A small image classifier, trained from scratch.
Model: norm layernorm, patch size [4, 4].
Training: 8300 steps, batches of 256, held-out accuracy 24%.
Data: trained on crops of objects in photos (Visual Genome), 61751 training examples, 34.4 epochs.
Rows from block 2, named by matrix and row number. Rows with one number belong to one neuron. Each number is 128 + 24 x the weight over the matrix's rms, rounded and kept within 0 to 255. All counts start at 0. Numbers have three digits each.
# u: gMLP up (value half) (model.blocks.2.mixer.u.weight, 640x320), inputs 270-319
# v: gMLP up (gate half) (model.blocks.2.mixer.v.weight, 640x320), inputs 270-319
# out: gMLP down (model.blocks.2.mixer.out.weight, 320x640, transposed), outputs 270-319
u.257:148129121111139127116133141133121125131142116130108126120127133132121111143139130127125140140133116135141123117151149128121100123149119123133134160122
u.258:135138123168130110075140128086116145123137100162124131153122126120116133109129146090115107104075120105138083160142161100145106144144098054137126109111
u.259:133121121132114135131109095165104126111148169105100107140145193150156172126151149129127127136101113143134113118116107171127118142095173117163118158096
u.260:109126163128127106129128107143146101132118146148145127095122120137141123160082159122123079152126095152154119115155134117115155098097117117118127165128
u.261:097136113166133072109085161155116152144126168099119143119167166130105129100158116117157108123155145134136111119128100081125107084131090121165099132125
u.262:153092084131100124124152070151102111140092121147106135112086132167110160141135146077073152148123147115090191164084143103121158129150146176107144184155
u.263:118100125171119127147112133140103127164151142101111119107127131141143137091120170132086107130138103159173102102086162120124133135151168173103116135131
u.264:152140133128143157128117149124125158132130123113129107121126139154143122128126107153156144136131141169132127123132145131150130131117142140121120149131
u.265:090101099118158137106111124135116122079156082131109143138118131159170084141138157150146081110155106090110137100126107159081163104087118091154128125122
u.266:103151166158146111112124111138138112119079143116129142135153139101110109141115127160135123144115100128136099118116115158144102120139127115109094104061
u.267:128121123137145129111154130146103127130115137132137140168142096119136134144134141150136142130126149123149102126176100130111121135118163124130114113101
u.268:160147141099142099138128139132094126144124134143103088110124122123146139123129089095109107090142126145143096133139146087144161133151165118110132141116
u.269:111093133122116098127156130136112141145164136120135172123127194157117169151078167132123137165134144150137112112182073154156122100115163155118136127109
u.270:119147131135091119154170144126141080141111175129113115191125154144114122118110151167175109138157140108119124090107097126116153154138148132182101110119
u.271:141096107145126169096094113115138106135125140154084131176105135163102139163095104120117094156134168139144098130127141140137174108169093153128137110074
u.272:151165168130166140139136120122111093168165151146113156161133179139104137103119154150110164107141129129210125100114167132140110135138052126110135113175
u.273:146173099117109124098144107147111149106105104133169114171135174166102134161110161114121109142126105161108115115161113177124140148115113100137125128135
u.274:116112159108103111124149098126157133127135108127123106103114148138089135103111125117178140091136113136136156172180178104111127140130138156120116157130
u.275:083143130128122155105109126075106132115120145142123093177156115127129121145118124187149174124092107146129082135076098161101114152143141165128122125111
u.276:143115102115146091131158095092119117163091113074116113146157123094155128169145109140137108142109149145139134143144096154131107136156168173110065121143
u.277:144136097126140177110137101156113104120100155092137093146098100141127154150124160139123143123101145116175151085134143144134144175136124136105145115108
u.278:106121126098136121146119128110117130152131154092139163121122129111138104142124122128119117132173124129129115202120137119100138138159180088098150137153
u.279:137108173125134122119102143124091126119106127109178156123104135132069150105168097116150105169165118148146124134085153111084116137146162155142115121179
u.280:152147114172110097124122130110115063113145137111092136129163147138160144142119157094127108128137100140124136077104160170112091146146168108130110171160
u.281:084120121099101111134143156128141090119156186125098135154115093108124149123157114151136109161134084128132150152131143169132127130135074118096143134120
u.282:100110134144156117123166139150120074144118135134142129126074148133147118134161111098126128170132127123144128109138147091077164098098085122125106161089
u.283:154134132127095159092132107113106123140147141093124153095136137141141093136131122153108113117144138134115142137135161122145143158108151119133138117152
u.284:107118111123137109135113150198094102117118126107100081098129140117136047146127158144151137130139126108181122153121137124119153137132163115154071132085
u.285:093156147124133108102107120110076113091102160066124124119081155136155146158120119159131086124124102123176119093180129089158141135129138108139179158141
u.286:107133131099155146116176143083173109141126113137075113134112101133108146133143123153107111109081132152153108089132112149091181147128097133123103109149
u.287:131152131136150121123155098100137105139159172087131162135165136145129167118141088124101110121130137137126112123156151148096165150127142099156110138105
u.288:127131116125123130112131131128130111138126122121135123133143147142149130116123132142122115135130121122128148137135144126114111120135142123144133141134
u.289:105103101135106090140093105150105129141107147122142165097114086118103147170124145148136095107132103129176159106125152102091117132139145088140159147143
u.290:135154132090110134127109117114108137114165093139130117131119130177117115140111153131147117151116121135152142131125109152083151110141128123128121143127
u.291:114102137149127157139102167098123149117153110142123167139139153134160169185117092133109152127128135139121133168106119116147147132119150119165135096130
u.292:148122129142134104090112159128114145113113094132077119139139092118089158144114131110111118108128115163140153138137157075124158134133151090152127123126
u.293:125128144124110130141143133115143117122150137139148120141098115130109139123120126159139121096140131121108115119139133133124112103126140151108108137163
u.294:104128134132158135091150141133099102096118096076127105116120097152134116134107139127146111105079122126122085124169136145103109114091086178103121096102
u.295:097141070128098105146126132136150142126118122123126125142128117119141068090158111124113114110128101137107106143129118117121148127096163120128156118117
u.296:139087117145142137153088150158112134112123148106108164128164147158122197111153148110160111121106129106152121143179116169103170113130116108095137108152
u.297:143229179103113127134109106112161172096134176142127138145123113163144148090140149113119115140116139152117109108121113096118131127128166157093139166162
u.298:133146114115112131114147125107127152153130136118116114118134156091109135105157119153107145102151126144094109151152124143173114126123159129066119099159
u.299:158191177088077129136166165109099065121161168136163114103139077156110111179131121116147135119164071155088091109135165148127135115092114130078111118120
u.300:148153067125142133114128111131126122096070093145099108087121135107124139135135114124139133134133127141112108147095144099128178118136147129111130119150
u.301:129122100132129132151133128129128119136124149106142146110126131138119153115126129136139110114141145125132138127125133101133135113122165142122156105135
u.302:134148168115144147122128111101121137103128097164106106141086141143125140175102117121125152122127130114134146099129168176149096107107138109113174171102
u.303:082082159097113137099142178113076136157148154121145129154109149122117115167142178120122144096160127147092131089090128097093169147166134103134098079156
u.304:163118102153122140106086137098155125148131157156160143070138119100130130135109096125163083183182109132119091163114137136105121157058134171139138122078
u.305:118115097113133147125150122134075159148160186164119138170125161099120136183161152136143135124082155135149101158127120157158106162126138088170134125097
u.306:139107154125148140132066136151126116129134118133142153093137128121154125137158123116098164131114136109103128102149159107103133158139089149146142121124
u.307:081125117190135135121111117158110141168106143144126131138133114107123149111156130155101135130133116141136103130133159140155105114137115139146103128148
u.308:137169143117107080108118067111127115157133146117090143124095136088112152116124101117093138131152105111153135130150123107120159129133137100193153082143
u.309:127109144152085140146135096121148139096126127158113117106122167130147137123139145152098153183110124120103129111122113142125129128122139121124105107131
u.310:093142122134158133097108139124150109158138083145202070115131152119134129134126080110083144195143165153145154145097123131136112146146145145136121124074
u.311:139142137141116112084087133118102157115105101123134064142130127100150104121162111150135164130147165174105159103098130131148147090134118120085171117131
u.312:083132136194128126099130157133068177162113096117128142144137110105092136133115117106119151132127162110121080130108137140154152142178148111142103125120
u.313:102155155104132128132124118127145156136152115100129124152172110098107104090088146111156153122108142136102128126136145125135118046149151114146106075118
u.314:116128139152106183140139147166138124116103096133098151107095106085118159064176128116148139106103053143097120093129151183141125163146125104126190122189
u.315:131152128136105152119093114129122096105093109082149097129143121156133141138179120145097175130128102126118114111138144131095084095144116106135099163072
u.316:120108115143140127110128131151143108092175173131108113114154124143147087111112121114084111144061161134123144138125080150144174101139134128116132160148
u.317:137116119081110131111129111160148134134126105102114101136130113166122125119124122134121141098072120190138096156101160153142155148137126147126106112125
u.318:116106142120103149119150113106128117167104167125128112125106115126128121131125127084087126113136128147139142115113098149124129115121141123136179112128
u.319:154102109205131157115068105140098151134115125141141078160147102074148132138121139149121116129133126128136112131131153166128098152105179127155171155121
u.320:133193217153129121142078122118142113089135120113142120143143122135124119151127138171146111102134145142170153146097133147126132142106127118135109128113
u.321:178132146162154121149097098141122097143149126113115102137073109104124140161113148131118143150144147140138135133115094120107117108146116134140079089149
u.322:142119086131127126137117119157098100115114097135137147147120115106186115126110152152153161133115070100115099130195134124123135122120171139081149153138
u.323:136107125143098146087142076099095122125099093140099146132102150141142130132123141139122107150130140120121142150140159103138118137112144127143129130108
u.324:141109142140134087103149143120141098124150131157116130096099122119115134097196106133115131082131105131134123102145140134115076156120125122110114171151
u.325:116110088120121113138107153123108110110151100132123120121119126156120094124137159152127186114180108142173126101128196137155146123143117143114112176131
u.326:128137110071148167152167126112170096127179119110139093129121145143108137132142110147116140137121125131123090141136155132160183116110168139134100109141
u.327:149158150120160123141159127136139133147136106112075143119057124145087126151141121127133124110116135125122111148132140121163135139118112145139101024134
u.328:106116142137141132090103085107152127184172164122144114095180105157099131168096104174159156099118126125140139099151069120137124151154096142152134126129
u.329:123124151120138103182119099144082119129164093155106074123170122115132119134157122170157126123098156101146117114133143119112096103179148154125116073130
u.330:119161124126127132119133105100116120139153119123145120151114133157159147132107118129129126140143101165161134146146125113114122165146137146127111120117
u.331:189137121078091133133164109110119106115164089145114082163139146172078113161145150106117130161168096141139108119147091165121162151129160132131112111167
u.332:123134129157112133118156141133144112081154090164150115135123166137122134099105127171147168132117128101187097160110091130131115170105141155121118085130
u.333:153132111139122120119096119139153143141137101134157121128091155121116109142122135142141121105123135108136139120134119128141129124129133142135127114115
u.334:119110134141126126134137114146140112141133135136132121153097117123104108133124127134106149127140132153125122117138096155121117083109146118111086126143
u.335:142119088171124122125119095116104102120157123134157124109130129159176107122139101158107137160122137111106093124114091143084122137139143125159160095125
u.336:129133106131116114104151127109117079151144141107107108086133091128121110162125135153116100115125088167139142107158084123120098147107147121157120146106
v.257:137126115144144124123134138135144119150129117107128119137144116133110117118136122132131154116131124130134121114134127116115099130133121128136125120137
v.258:135117094149155136127112127118137144114121115154173145114097138091105128074113163079126109061144170154180133145111187110149128172126143096140142123097
v.259:173133084170160086127101153098131126105111107115140171099103175136126110129126116128099140183115158070114088133179121128142107121134087087194149095092
v.260:122091119113131102163131131135123131113122088129149125123129112109128119137170151125106117129097155148118117150150135145115126156130177114141117165134
v.261:109160132100131151168120160180101165097151109115152173115141196077145145157110130129140130128158130087118169129128172141175131109159128097175148119125
v.262:080111120117136139139096142157120136138129133080130164080149172103121141116111130161172133114106160109130073146165121100121109147122133116142110088114
v.263:151113119123119144150115124090122122142108173115131120087131094115113146112178137145142123095120150121119102127100108147125115131132110121126133170050
v.264:134130122121139121121129112111134145135128129121130121124136120134126128118131117130145129121134110124123115133132138130118134130134132123119111127131
v.265:103124169108136125150131109092139138095116111135102164121100176141111114153092062131136110108128143098118162135146121087180141129151110144137123127113
v.266:127119138122138132137133123127123122139122127126148143135135126133121132131114131139121131137121130127133126132122136140120123134124140131137139119141
v.267:126106121136126131085150137121135126101135124134159127126120130115119131129135126134125135123119126144139124134129117120110134110124111121131139138131
v.268:087120104110134106137117154157131110125116152115136095137125109115172113099146119078120130125116097163136125153128081095133139175172124082158139136149
v.269:100107142110131127140136107126098086131137118181143134135131141146147115149140164116120145152130109168110161127137111180142123149109142106114083140104
v.270:142170159144123144134097125160179128090130139131187198117120120133099133160160178153133055053101113133133096117118108152103151129155153179166103093135
v.271:132118129130141105146114121101136119116113117146126160149123124160137196111079101097092088149123121108083104150166125111116133149138140090124156112158
v.272:122127156129131188128136102161173110162162118135115083096119144118117119154132154131112086100164146154187142130157161123137150089129108168123122119152
v.273:216129131163137124109102078132101163112097131105192087115130150138129153118145162065132078141141120154107136136134114127093132230112146115106178131121
v.274:108142106164122130163156110130111115157157138125117068154102106142141113161137126135087176119110095112191091127151131089150136104121082120177164104124
v.275:142168115185152198078142102144147148156136166111123100151158143130117166131107079116100166136091127149135111182131108138094127147137176143115104101103
v.276:124143103125125130144125153140099080188120097137070127077134140161122168116160080158150118078121099105164092106151088134102141102153088120101108142167
v.277:093141093114137116081131091163134139129098162134143152105119110160126189096080189164119133097105126130103130162103147127126122147129111109109132156135
v.278:139130169113165108167048144103116127158106171141054153120117111150134087132092118136139107127116138149100137128136147149136146157146131078109178130151
v.279:112124135144168103135110150110154109105131139162111135172139146170136133154148133130126120145138140125102163132139113090088113100122139128120164164114
v.280:109113096158137113146134157125129170147140133151143171096121122109163140122158137145118113127159136122140136104113139124136105115118111144166139143137
v.281:101126134136106092126119113104206124129191141145118076153092139174147117084172145097104131131119089171124156168103138095141112062141132119086153119129
v.282:150124120118150172077137143095127132124096130113108150100127118148142064155161084143143118171124144112101143100158135136094186135133100106111131126126
v.283:129136127127123132139135113153127144110100142123141121121136110115104126135144143135133142118149131123140156151139157148145133135126101152148120123123
v.284:134100077136119141108097100197168149085178127129146118102128094146164133136117074077136103122125097135130143130158081143101118123186146115112167179086
v.285:107137135181131095141102150109122083132094148093123135170137071126161157129119118129127114104118147106122201105126110128150126162138137133127134170147
v.286:123147131069150123077139055105149162106106094162125166115176120167055133138161161168138102182123138171114171104091121122135126115139123172138143099143
v.287:167132119102157149134119182125137161129121157106182156084081110150139119139119142098082119137093132169080118163167163109090114102110117095129144146134
v.288:128128126128136129124126128128130129127127128130128131125125128129125130125129127134125128128129129121130121126134129129125133129121127126126129133130
v.289:113082147119143117165120154135116140119162135122136192066125109116120166181123114114128158128132118102115143117134179167135094148150187061108156139148
v.290:124134118150131124135133130127133127127115140126124125127127130115132133129128134133132124115132133120123133132125141120146132112128129126121132124127
v.291:138097126143098120180092119075101154075128118127104149139174140111150116137115138109130133141122131120126109171132131083127120138157147131133134097134
v.292:158113132142116114140184139106123149105149150122145169137148147165136122133134126133172173112152140113170170093090148135137141142088140078106151110126
v.293:115119126125133114114134143145145144124132147127120117122095130131124132126131139136125120142125122125115135104120133129124135133137128124126118128127
v.294:108102157166105125102098107160136112095104145161126111140109101113135111107122151146136101132083152165116154187123101174108068164174091104081125113116
v.295:119090071137160123142109131128179104131168139109099175132133153109159172116119126121098113095089125147169106144071149133154179111095095097108153120111
v.296:087103122159109104148124085071143156080140134164117148111152124119105207136143128121115141133117099186133124139152123141155099110137126138149101159103
v.297:117170116123106122139071133154119137137139164147139114156107105141136120117094171096120112123155163147120101154101087150115104123134165176142146155103
v.298:163119119147153133123127129113119137145108139079102128148119117100065097099151086093103117131148136146140131134157099135115106151122137127140131159170
v.299:158112161143075119131154130110103119139132160117137165117129066132127083119190147105062127143114163130119112085122144124115106068090122115105131163075
v.300:097124073136104113146057085121094121113098122146159106106125130154161157152137120127177158153131126090149184132120140150123125153136112127091110158131
v.301:121118131133129128131133135126138129125128126125127127129122129131125130134128128126126127118132130126129130130127130124132128133129131124133123128126
v.302:155141118117118128122137071122134128083113087094162133129171116114120132117137127126129109131125136138137115102122111138112098103106143140079136144131
v.303:176135137147094144110102152160154189177136098148174127143145110107126147118136113113162121143109139132160120132137138117076156145149131128140121124083
v.304:139157139137158120122073089143095164149081120096101156080172101096139117113144107117057115155160101133137125148113085129173188147162154122116156117142
v.305:127132148138124091146078097091111108110152114105113176138165147110123129108112130140114136116099141118096131126109198167086135130148095112183123102164
v.306:153120117115145154101112109105136121169162127138102143133121094114132122151138115153119145153139107161118119116187120123099145134128081150100131121102
v.307:115128132128118139167150077127114107136078179105145132131163128089113134147172105123086146158154140156164143132116146139133146108126101113124116130137
v.308:144141141133123102144082121151095114139101114214094136136087111097110095148178144113092117132113138148136159135142151127143136134137128131149129116094
v.309:135098146119108137133118149102153121149124133150104103113134114121125154127125126078118112130131130137160107120115147122135134150111158145081121133117
v.310:143138101141130110114104091096168167158116132094142155157126104118113117150153120158113091082109129185099098104161112137078108119112126135085097139157
v.311:131146126132165159127081113115085080127134143147175148165128102131132110098082125092163133130134100086145162127091093139123093173129104101122144076135
v.312:133132127149117128127176115153133158129141122122121139192090140120146152143106132087144119107104135183100152155125087122105137111162165095165142169127
v.313:124169097109106102134096149121136107166113149153136130114149106146094141156119092077139110156090112205126166112156186119177130082172136139105158119108
v.314:098124118146096155108103100120121106094153133104105133166136125086118160145160095127091111108156097173101136093112147169126128130100135124142094126137
v.315:120139114092169108133116076102124126098125107100135143096120137064148124124169189159084123117127113128137120170148110135136114111115111120167113124095
v.316:113145117135146109124117133166085167132138147103138146114109131168096094138125112083148110110081070124119125118116132174154123144146118155158134161100
v.317:142107102101136151105132119154153146086137099130099143101083104142104156108124124119120085171119070115137114176105130098131146112128128161136153169136
v.318:152085158119128126133192097124160122135135103122151072155159128110103112092133077097118120143146155127140119155106098163128103149136099105088155086124
v.319:170123120162089122197132134107086160129140140136087129115095115083133104122148121147137111154127139186200112135090161091115120154139134104112122153117
v.320:142165138144142094095128168148128115089113133094150111141142195148156113167144183152119087098116134144169207092098103125115126121100110138137111133145
v.321:151107149184117119116114130080147141093159132122117122129120131140161131091136154135114131120117163137111105135111138128127094146137106118116175128135
v.322:116143092114125136120147132135079168138122100116127110131146119123200127137116152115181132135127140098104215159155133200160092182122136104136140173139
v.323:137100138128112127112130095135136118123118112128126125138103124124130132142117145122139131129132135121141118131125159125115126109113118100135143115114
v.324:139084154099169114100123110187105115138117076155115074097135155105174150103124112156167124154105118115126153125155121133130121100139181125056128107160
v.325:156152091142155157136169100119156166161073100110155145106155106147107128114131149120159187072143123138134126127132139116134118113175149123117136096120
v.326:125114108164162190166138173150134081112123126120139151095109120150130112125097120129103119185105101099111143146092154104098194129101133188164125167126
v.327:145108107143111069163118111119148166184134143123068137169152187159115109140129138125131146110101121061128112122183182132155118146144152152147117122145
v.328:125127133091166158177155095114117124120129109186126134125110099132111160164139138144156131088163170146123134161167165139123106133109124133117110150136
v.329:116117118171107127106152111150124140114129166156132156079141152117045143121134113122091068161131111092124122139114173170117161112173089127143089132184
v.330:133147148121142120127124118123114129123119133134136121131109130145133123127122110145130123133149133133143121107112125138119137151133136151118111141110
v.331:142138118098133131102118077102099128131127099141139122136146114121116138157133104121092118103158128127128173113145144144086146134110136105129150124124
v.332:125099178153129143136173198145097091128149132122127116106113162139108143044115156142116123123094140106145114139106138109155112095088151155155128113086
v.333:124119131123131133132128125123144128129123124129126125134122130125128129125127128138126133124146133121121109125121141128120127123135132124132132141133
v.334:117123118146129116127136122127128136125150125135154117124125133144144127120133132129133114137145117132110126135125114122144114112127130116125126116143
v.335:117160108180137142152143110109124084143123173142101089142098081184145145132195145120112127140121129093172136122123125150126134116110123109113106115161
v.336:164085096088093115134081139146166099158080118127137086169115121147108103132123124111132135158176103129133091151144157106124139151105130138147081196092
out.257:118147136106113122148133135130125139132123115121132132133133138134134119126134101116125118109129137139121133130130130130145136133120134127127123131128
out.258:094167121079156101173137106122154082143102147118128126130175106201114137132121090121103110155151128125145140055145134110175110128136065130161147115146
out.259:115097121118116126104124119086110157179188093103112127144132122096043156154143129157147114108154108125141083092155167171123121157143121146125116134106
out.260:110119103111169122116113123155107129169161110152118136114105145111083136158124109102108155140129094118145144123117146102094133128132131127146171102110
out.261:137112155138158117127132097141121127154136065191180145110051128162145133138157157159100095105120122142212106113194087137117140157155103115055124094159
out.262:134122159159167147114111154107178101132174142113124125128138153094075138145126092160122155136140093162114168158119122123113145185073106132124159134102
out.263:134124141161160100107103116143102151124157137120123140126152146136124137149132112133133122169127159118134131110152116149147136084129133129143119126122
out.264:142155129111105127141132134139150138117132138136145129132136145128122112132141111125135128112130129119125141120115146125115115145132120121126121127144
out.265:100135147128118093101168127101126124124161120116050106135144116117115145118178109130134132130092112164160124158121121109155181147148151161145127121121
out.266:137135133128126120124132150142124133147130110116117140131109130147153144112135157129119120130139144145121118140127141130128127129145133130129143104153
out.267:128124134149115123133125135113126115134115115124108122128114129143123130140120120108119129129130136124121155101133127113128135127122097141121121121112
out.268:130163143157128132108107113091143098135177108145118130122147126122090122179130115135121134106096115157134130134135158143084127138116129108167135140115
out.269:092137127158144144128144177124104104133130116087185110165114151087137140123082141120164127130127151177141101151111110145161129142110147125117125151116
out.270:094134165163142093135089097091164111115145168123110135158168129150077089169169107118115096147142159140114125122115130125113167135104077191143178133145
out.271:104149127099113136169124137143048127147130121122146119123114161159131118120128153083157121168151156159215156154164174167151102125103068120116134151147
out.272:139105150134138114101140098112131184109112105093154060091134134180206113153159117143122121144124106138104058162183152113088103141132117090184111085115
out.273:144150139112132129166147111144142109125146166073138130138110123180138169117100110124092098113160130111143125159111092106143121118118119129102148110121
out.274:125135126117121168078118116122156118150086149158155134127129129137085112141096143101104154116133108122125134140096110144152070127120124151148134116129
out.275:087141133191136123175122083135145123150178084118116124134053150148138145115138121139119119141088144135116143152104146144131153138184120088121129077166
out.276:136156107159144143172132100093103113107100176121114124105147135124107120125131080164107112104106103158120145112156091118125144132143139133110124096111
out.277:101107150128104107147112149163124122134124175146054135132118098122181184088131180088096093160123117192170112082089130157128121118144117091121116124119
out.278:119133110110121121102127122149129113119125124115132113140153176120117147100133119163071124115095156123156126132146105109175160087136076095103116129093
out.279:174142105141091155099121125122157109128091128126142137164129153119166110154129152132124132084128142126128098151118127139101123124130157123137128128120
out.280:109141126154163163130150144093106144122103175153121142110149096124152097123154135123115134175129127114138139133115088156087118147116143107110138151111
out.281:159138089091134109114133109118103140140112126119125137063148131137150110142085113104094144161135128127168133109159117150125090139194093131139111105159
out.282:106153130136137142137131125116140090147171064171110119172125121141156120139135098092128147125139130100143133157135106175124141097115198128125140126128
out.283:130144097110136098143128129106168132129134112120134121129135127120127143121129115119119130133118126116117112103123126141108139136143118127122131129112
out.284:147141121132128114113102113131130139169136162123121149100137105098142141140126126132116113131143133136070077124115120087117118126139109154133101122136
out.285:132185102150135134141112158118130153134147131125139155129079101118134104147174131109145139106127107134144076123132105121119160115159127100136115088141
out.286:127085141088122147138103180109159121110136166159124083061090152176114127083153153099142113137158168139092149079091161116089095136080111113125113147121
out.287:139095066134132128127127131178132135075162160115139123096164065128154090122141121170135138172137162109134138097143118124138128135122123122161100163148
out.288:135129119120121137134135126128129137114128125121134135111129136128117136130130118121125133132130123128124143139123125129126128133120125120124123125143
out.289:119129120114141101106132106118118118147105103129139135142114158122164144123072142136133107160127137117142156136098143155158120091111084140123095098168
out.290:158152133138134113136132105118144114127106125127101126119147152134104135128113141141142141131159105139118089125144114135128121146130150115115148117149
out.291:127150113103120121128152105095126085134135098148118144170088125124132133133141170144137115112193133103116092102103123129148104175123164114126142146137
out.292:095131155118139133118124099155112122104137098105121112122143128143126138119148115126081101109160166157147121137125156153140134111119101153101153113124
out.293:113114133138129138130126139131136116124120126121139133119146134131147112116129116126117130136100129123132132140126132124118126139131120150144106122130
out.294:159104152128141123140099105109160150138126137099119124142133120089110157150102163187074116125173129145113132105096065139127193179112086106135126121129
out.295:116088067081092141181114123127098129109107097133105118142133152097148184174131136097132138152162115089120117159115123129104124148130149158158144089171
out.296:137157148167149118109188107125142116124173141146168136094131130104152107122128090150144116104115139147086136165116104142130128091153099126166105119102
out.297:104138068136143197079178201147104124144155103114065105144103105160113128125078117131089129141092067164113209118131170152138089176131139067175060118094
out.298:129118145100117116106081136129111173081164107111116127141121114125140177126123134134116168139119120157156178157116114148129113119084150122130118115145
out.299:123135118167154127164097148119122116110129105092127117108137120133117114098148174129136150129084120136142151159186098159128136130133139077148094109085
out.300:151093163144086119137111119114066117095118109125125114094157142142103175151155148125116116099134125137172182122153103185176138129124141167097149165079
out.301:131129135121123131108116128132133146119116124146118136146108131116136132132114135138125128125130129121114115130134119128127123133130131115120118149111
out.302:183109138137140100103153137122129126144142117125129135099129130132136148133129106089146126109123156143149154126116157107129125129110135149116121117143
out.303:086126107138137134111077094101146125096076149114089123138137102103074076109164136149138106102121152145105141116145082148125104154163174127114117107150
out.304:121153154109081067096125140115128127065127117154112150152109071155103129118132173099158193145063162084078131141159112110105172113072139135158136062105
out.305:128155125133171135134158108093161102169103120119145054138098148113128124119099082105143144116175115143130142159098150163095105113107114154143176155080
out.306:089130110161130108147118118098120108099139144112121131125127127112131143122093153164132135126131122144126169165149115130098092125140152144122096096113
out.307:120148156151145122098136146185168134118100146165116151117147147110121085138124141151115143179095144083151154070130134104124123099137157133145165095155
out.308:131126088113114126085127148144146118155116081178105094090115133140111133157093166138159140150144121138140111121137134142116128129110072127087172212114
out.309:107137119140177114125121123143147117164140152130122124122108114124148098145139139147113112128136159131132119142137110131151104151156125150144136137108
out.310:091133122143117104110152128142124096131090070159155155140147147142143113154086131089129027112149132102124117121191163128130109131118103133185115141159
out.311:138095167130182149108056165136179149142139118065163124082170146155166071157155144197122136150078114175116099162110070136147159092102228174125159149099
out.312:168144124127135117160112148127141149112150103140135120070107143123098125114134166109077108145146114113150125131133098109123144103073126160104132112125
out.313:160108172133157149124108135110132155133103161095078148103148161153167136159130161068127151121135099153134138167109179113135145112139128166179107138133
out.314:151135116068107136127111134118113155128153179137094088171141114153097100129087137181094093121122155125135132117091095124132153137095159140138096113135
out.315:139142149124117123151145159117107144167167129122144152122151166123081101107097125139108094139137140155160105156118127103145120131127139134146088131099
out.316:112139162137086141183149125172128127153109156099130162063082107129144100132132090163167127139123106134125107116150153127077126143136110120168104136125
out.317:170146094109103128119127144167181154179134114168146080161110141134176120089069129142126109122116151136138147167119100109112139161093191155139119141118
out.318:143123150154118089122141144102134141124108138101122112138111101151154169077114099146123109087119126155146101128157128108089165110137142105148124158145
out.319:122081071120127107160127110103159124115152176117113156122162136175086116166148123141122125149138159124123150134094123142112095115119120129106161079150
out.320:146115148133111131088142133137103124111134094105117149113115134110076141125136119118073115121125200116115144141139160130132103100102079116117149129186
out.321:111142098140093131140154127102138139136128120112159154146124156085134107146157120166108149137130113148104136130126118133130127117106117142146132145106
out.322:130140124132142090134091067071135160106172104105121122110142070121111152113123118126169110113101153116127132158106095118086143107090160146158129106113
out.323:128132115116145125155121133120139129137140132124153121146150128128125143128141121110149129130137127105105110109136104141117139121130136135118143136149
out.324:148151105136119131132127099099167132126129109123109157140122118109156094130152133110149166150144083144126122151102105122107137130163147102123125135119
out.325:194187113070085126145151152153146130125133141146155121116112143120135128153127064116134113082128168145130136109137144126132111119154107107145122140138
out.326:092111144125084117171171158138107144138093112132143133072181089127115137072120144082111116075118132122073166118135109162154119121155086098142127116190
out.327:146122190154121078124112135130127105129117142103135068136120112098124146082148109150139114142098149134134094180111109144159121096140126091125156144121
out.328:167125127144160127126088104110144101085114107069110110131162142104146117113115130103117135138119057145146138097094121151103196109151131126158101107127
out.329:123131133140114132140131167100173117130150111171132109078124140114143136134102097164157135130139074150083143132100109137156161123128119105124106154112
out.330:150093135134132114124115141145128129115128136123130120117126129089130135116144128146143130117112145099129115138154118163142134120116116121133128120125
out.331:103118129108097153154089122122143153159117121161134071097116101190115103113136154138160133114039083104151142134145133104122142152108159102144145132131
out.332:121151164128148147139142140133075133101157136132100143155139135134086124134161195158160133124132132134090147158089073130151119123100141107101124118120
out.333:123129122115127103130128142114127108111127125120129139122156126131142126120131111126138129129139125116117138127119114131117126128145128131128132139119
out.334:134104129135126130121123122124125140134130145141119144127156133157134144123119131126125118127141139134119127151119128122124135113127134138113137112140
out.335:111128145131136107130129099155167131161110108106096079131191164107103118098150140124113105124164179126141138103155151157173125105146135138156078132167
out.336:123149107112100112129116132119157117099134091082125161151133093145131133146155095114171137100174129095162112143111151134084095110109141146102160163146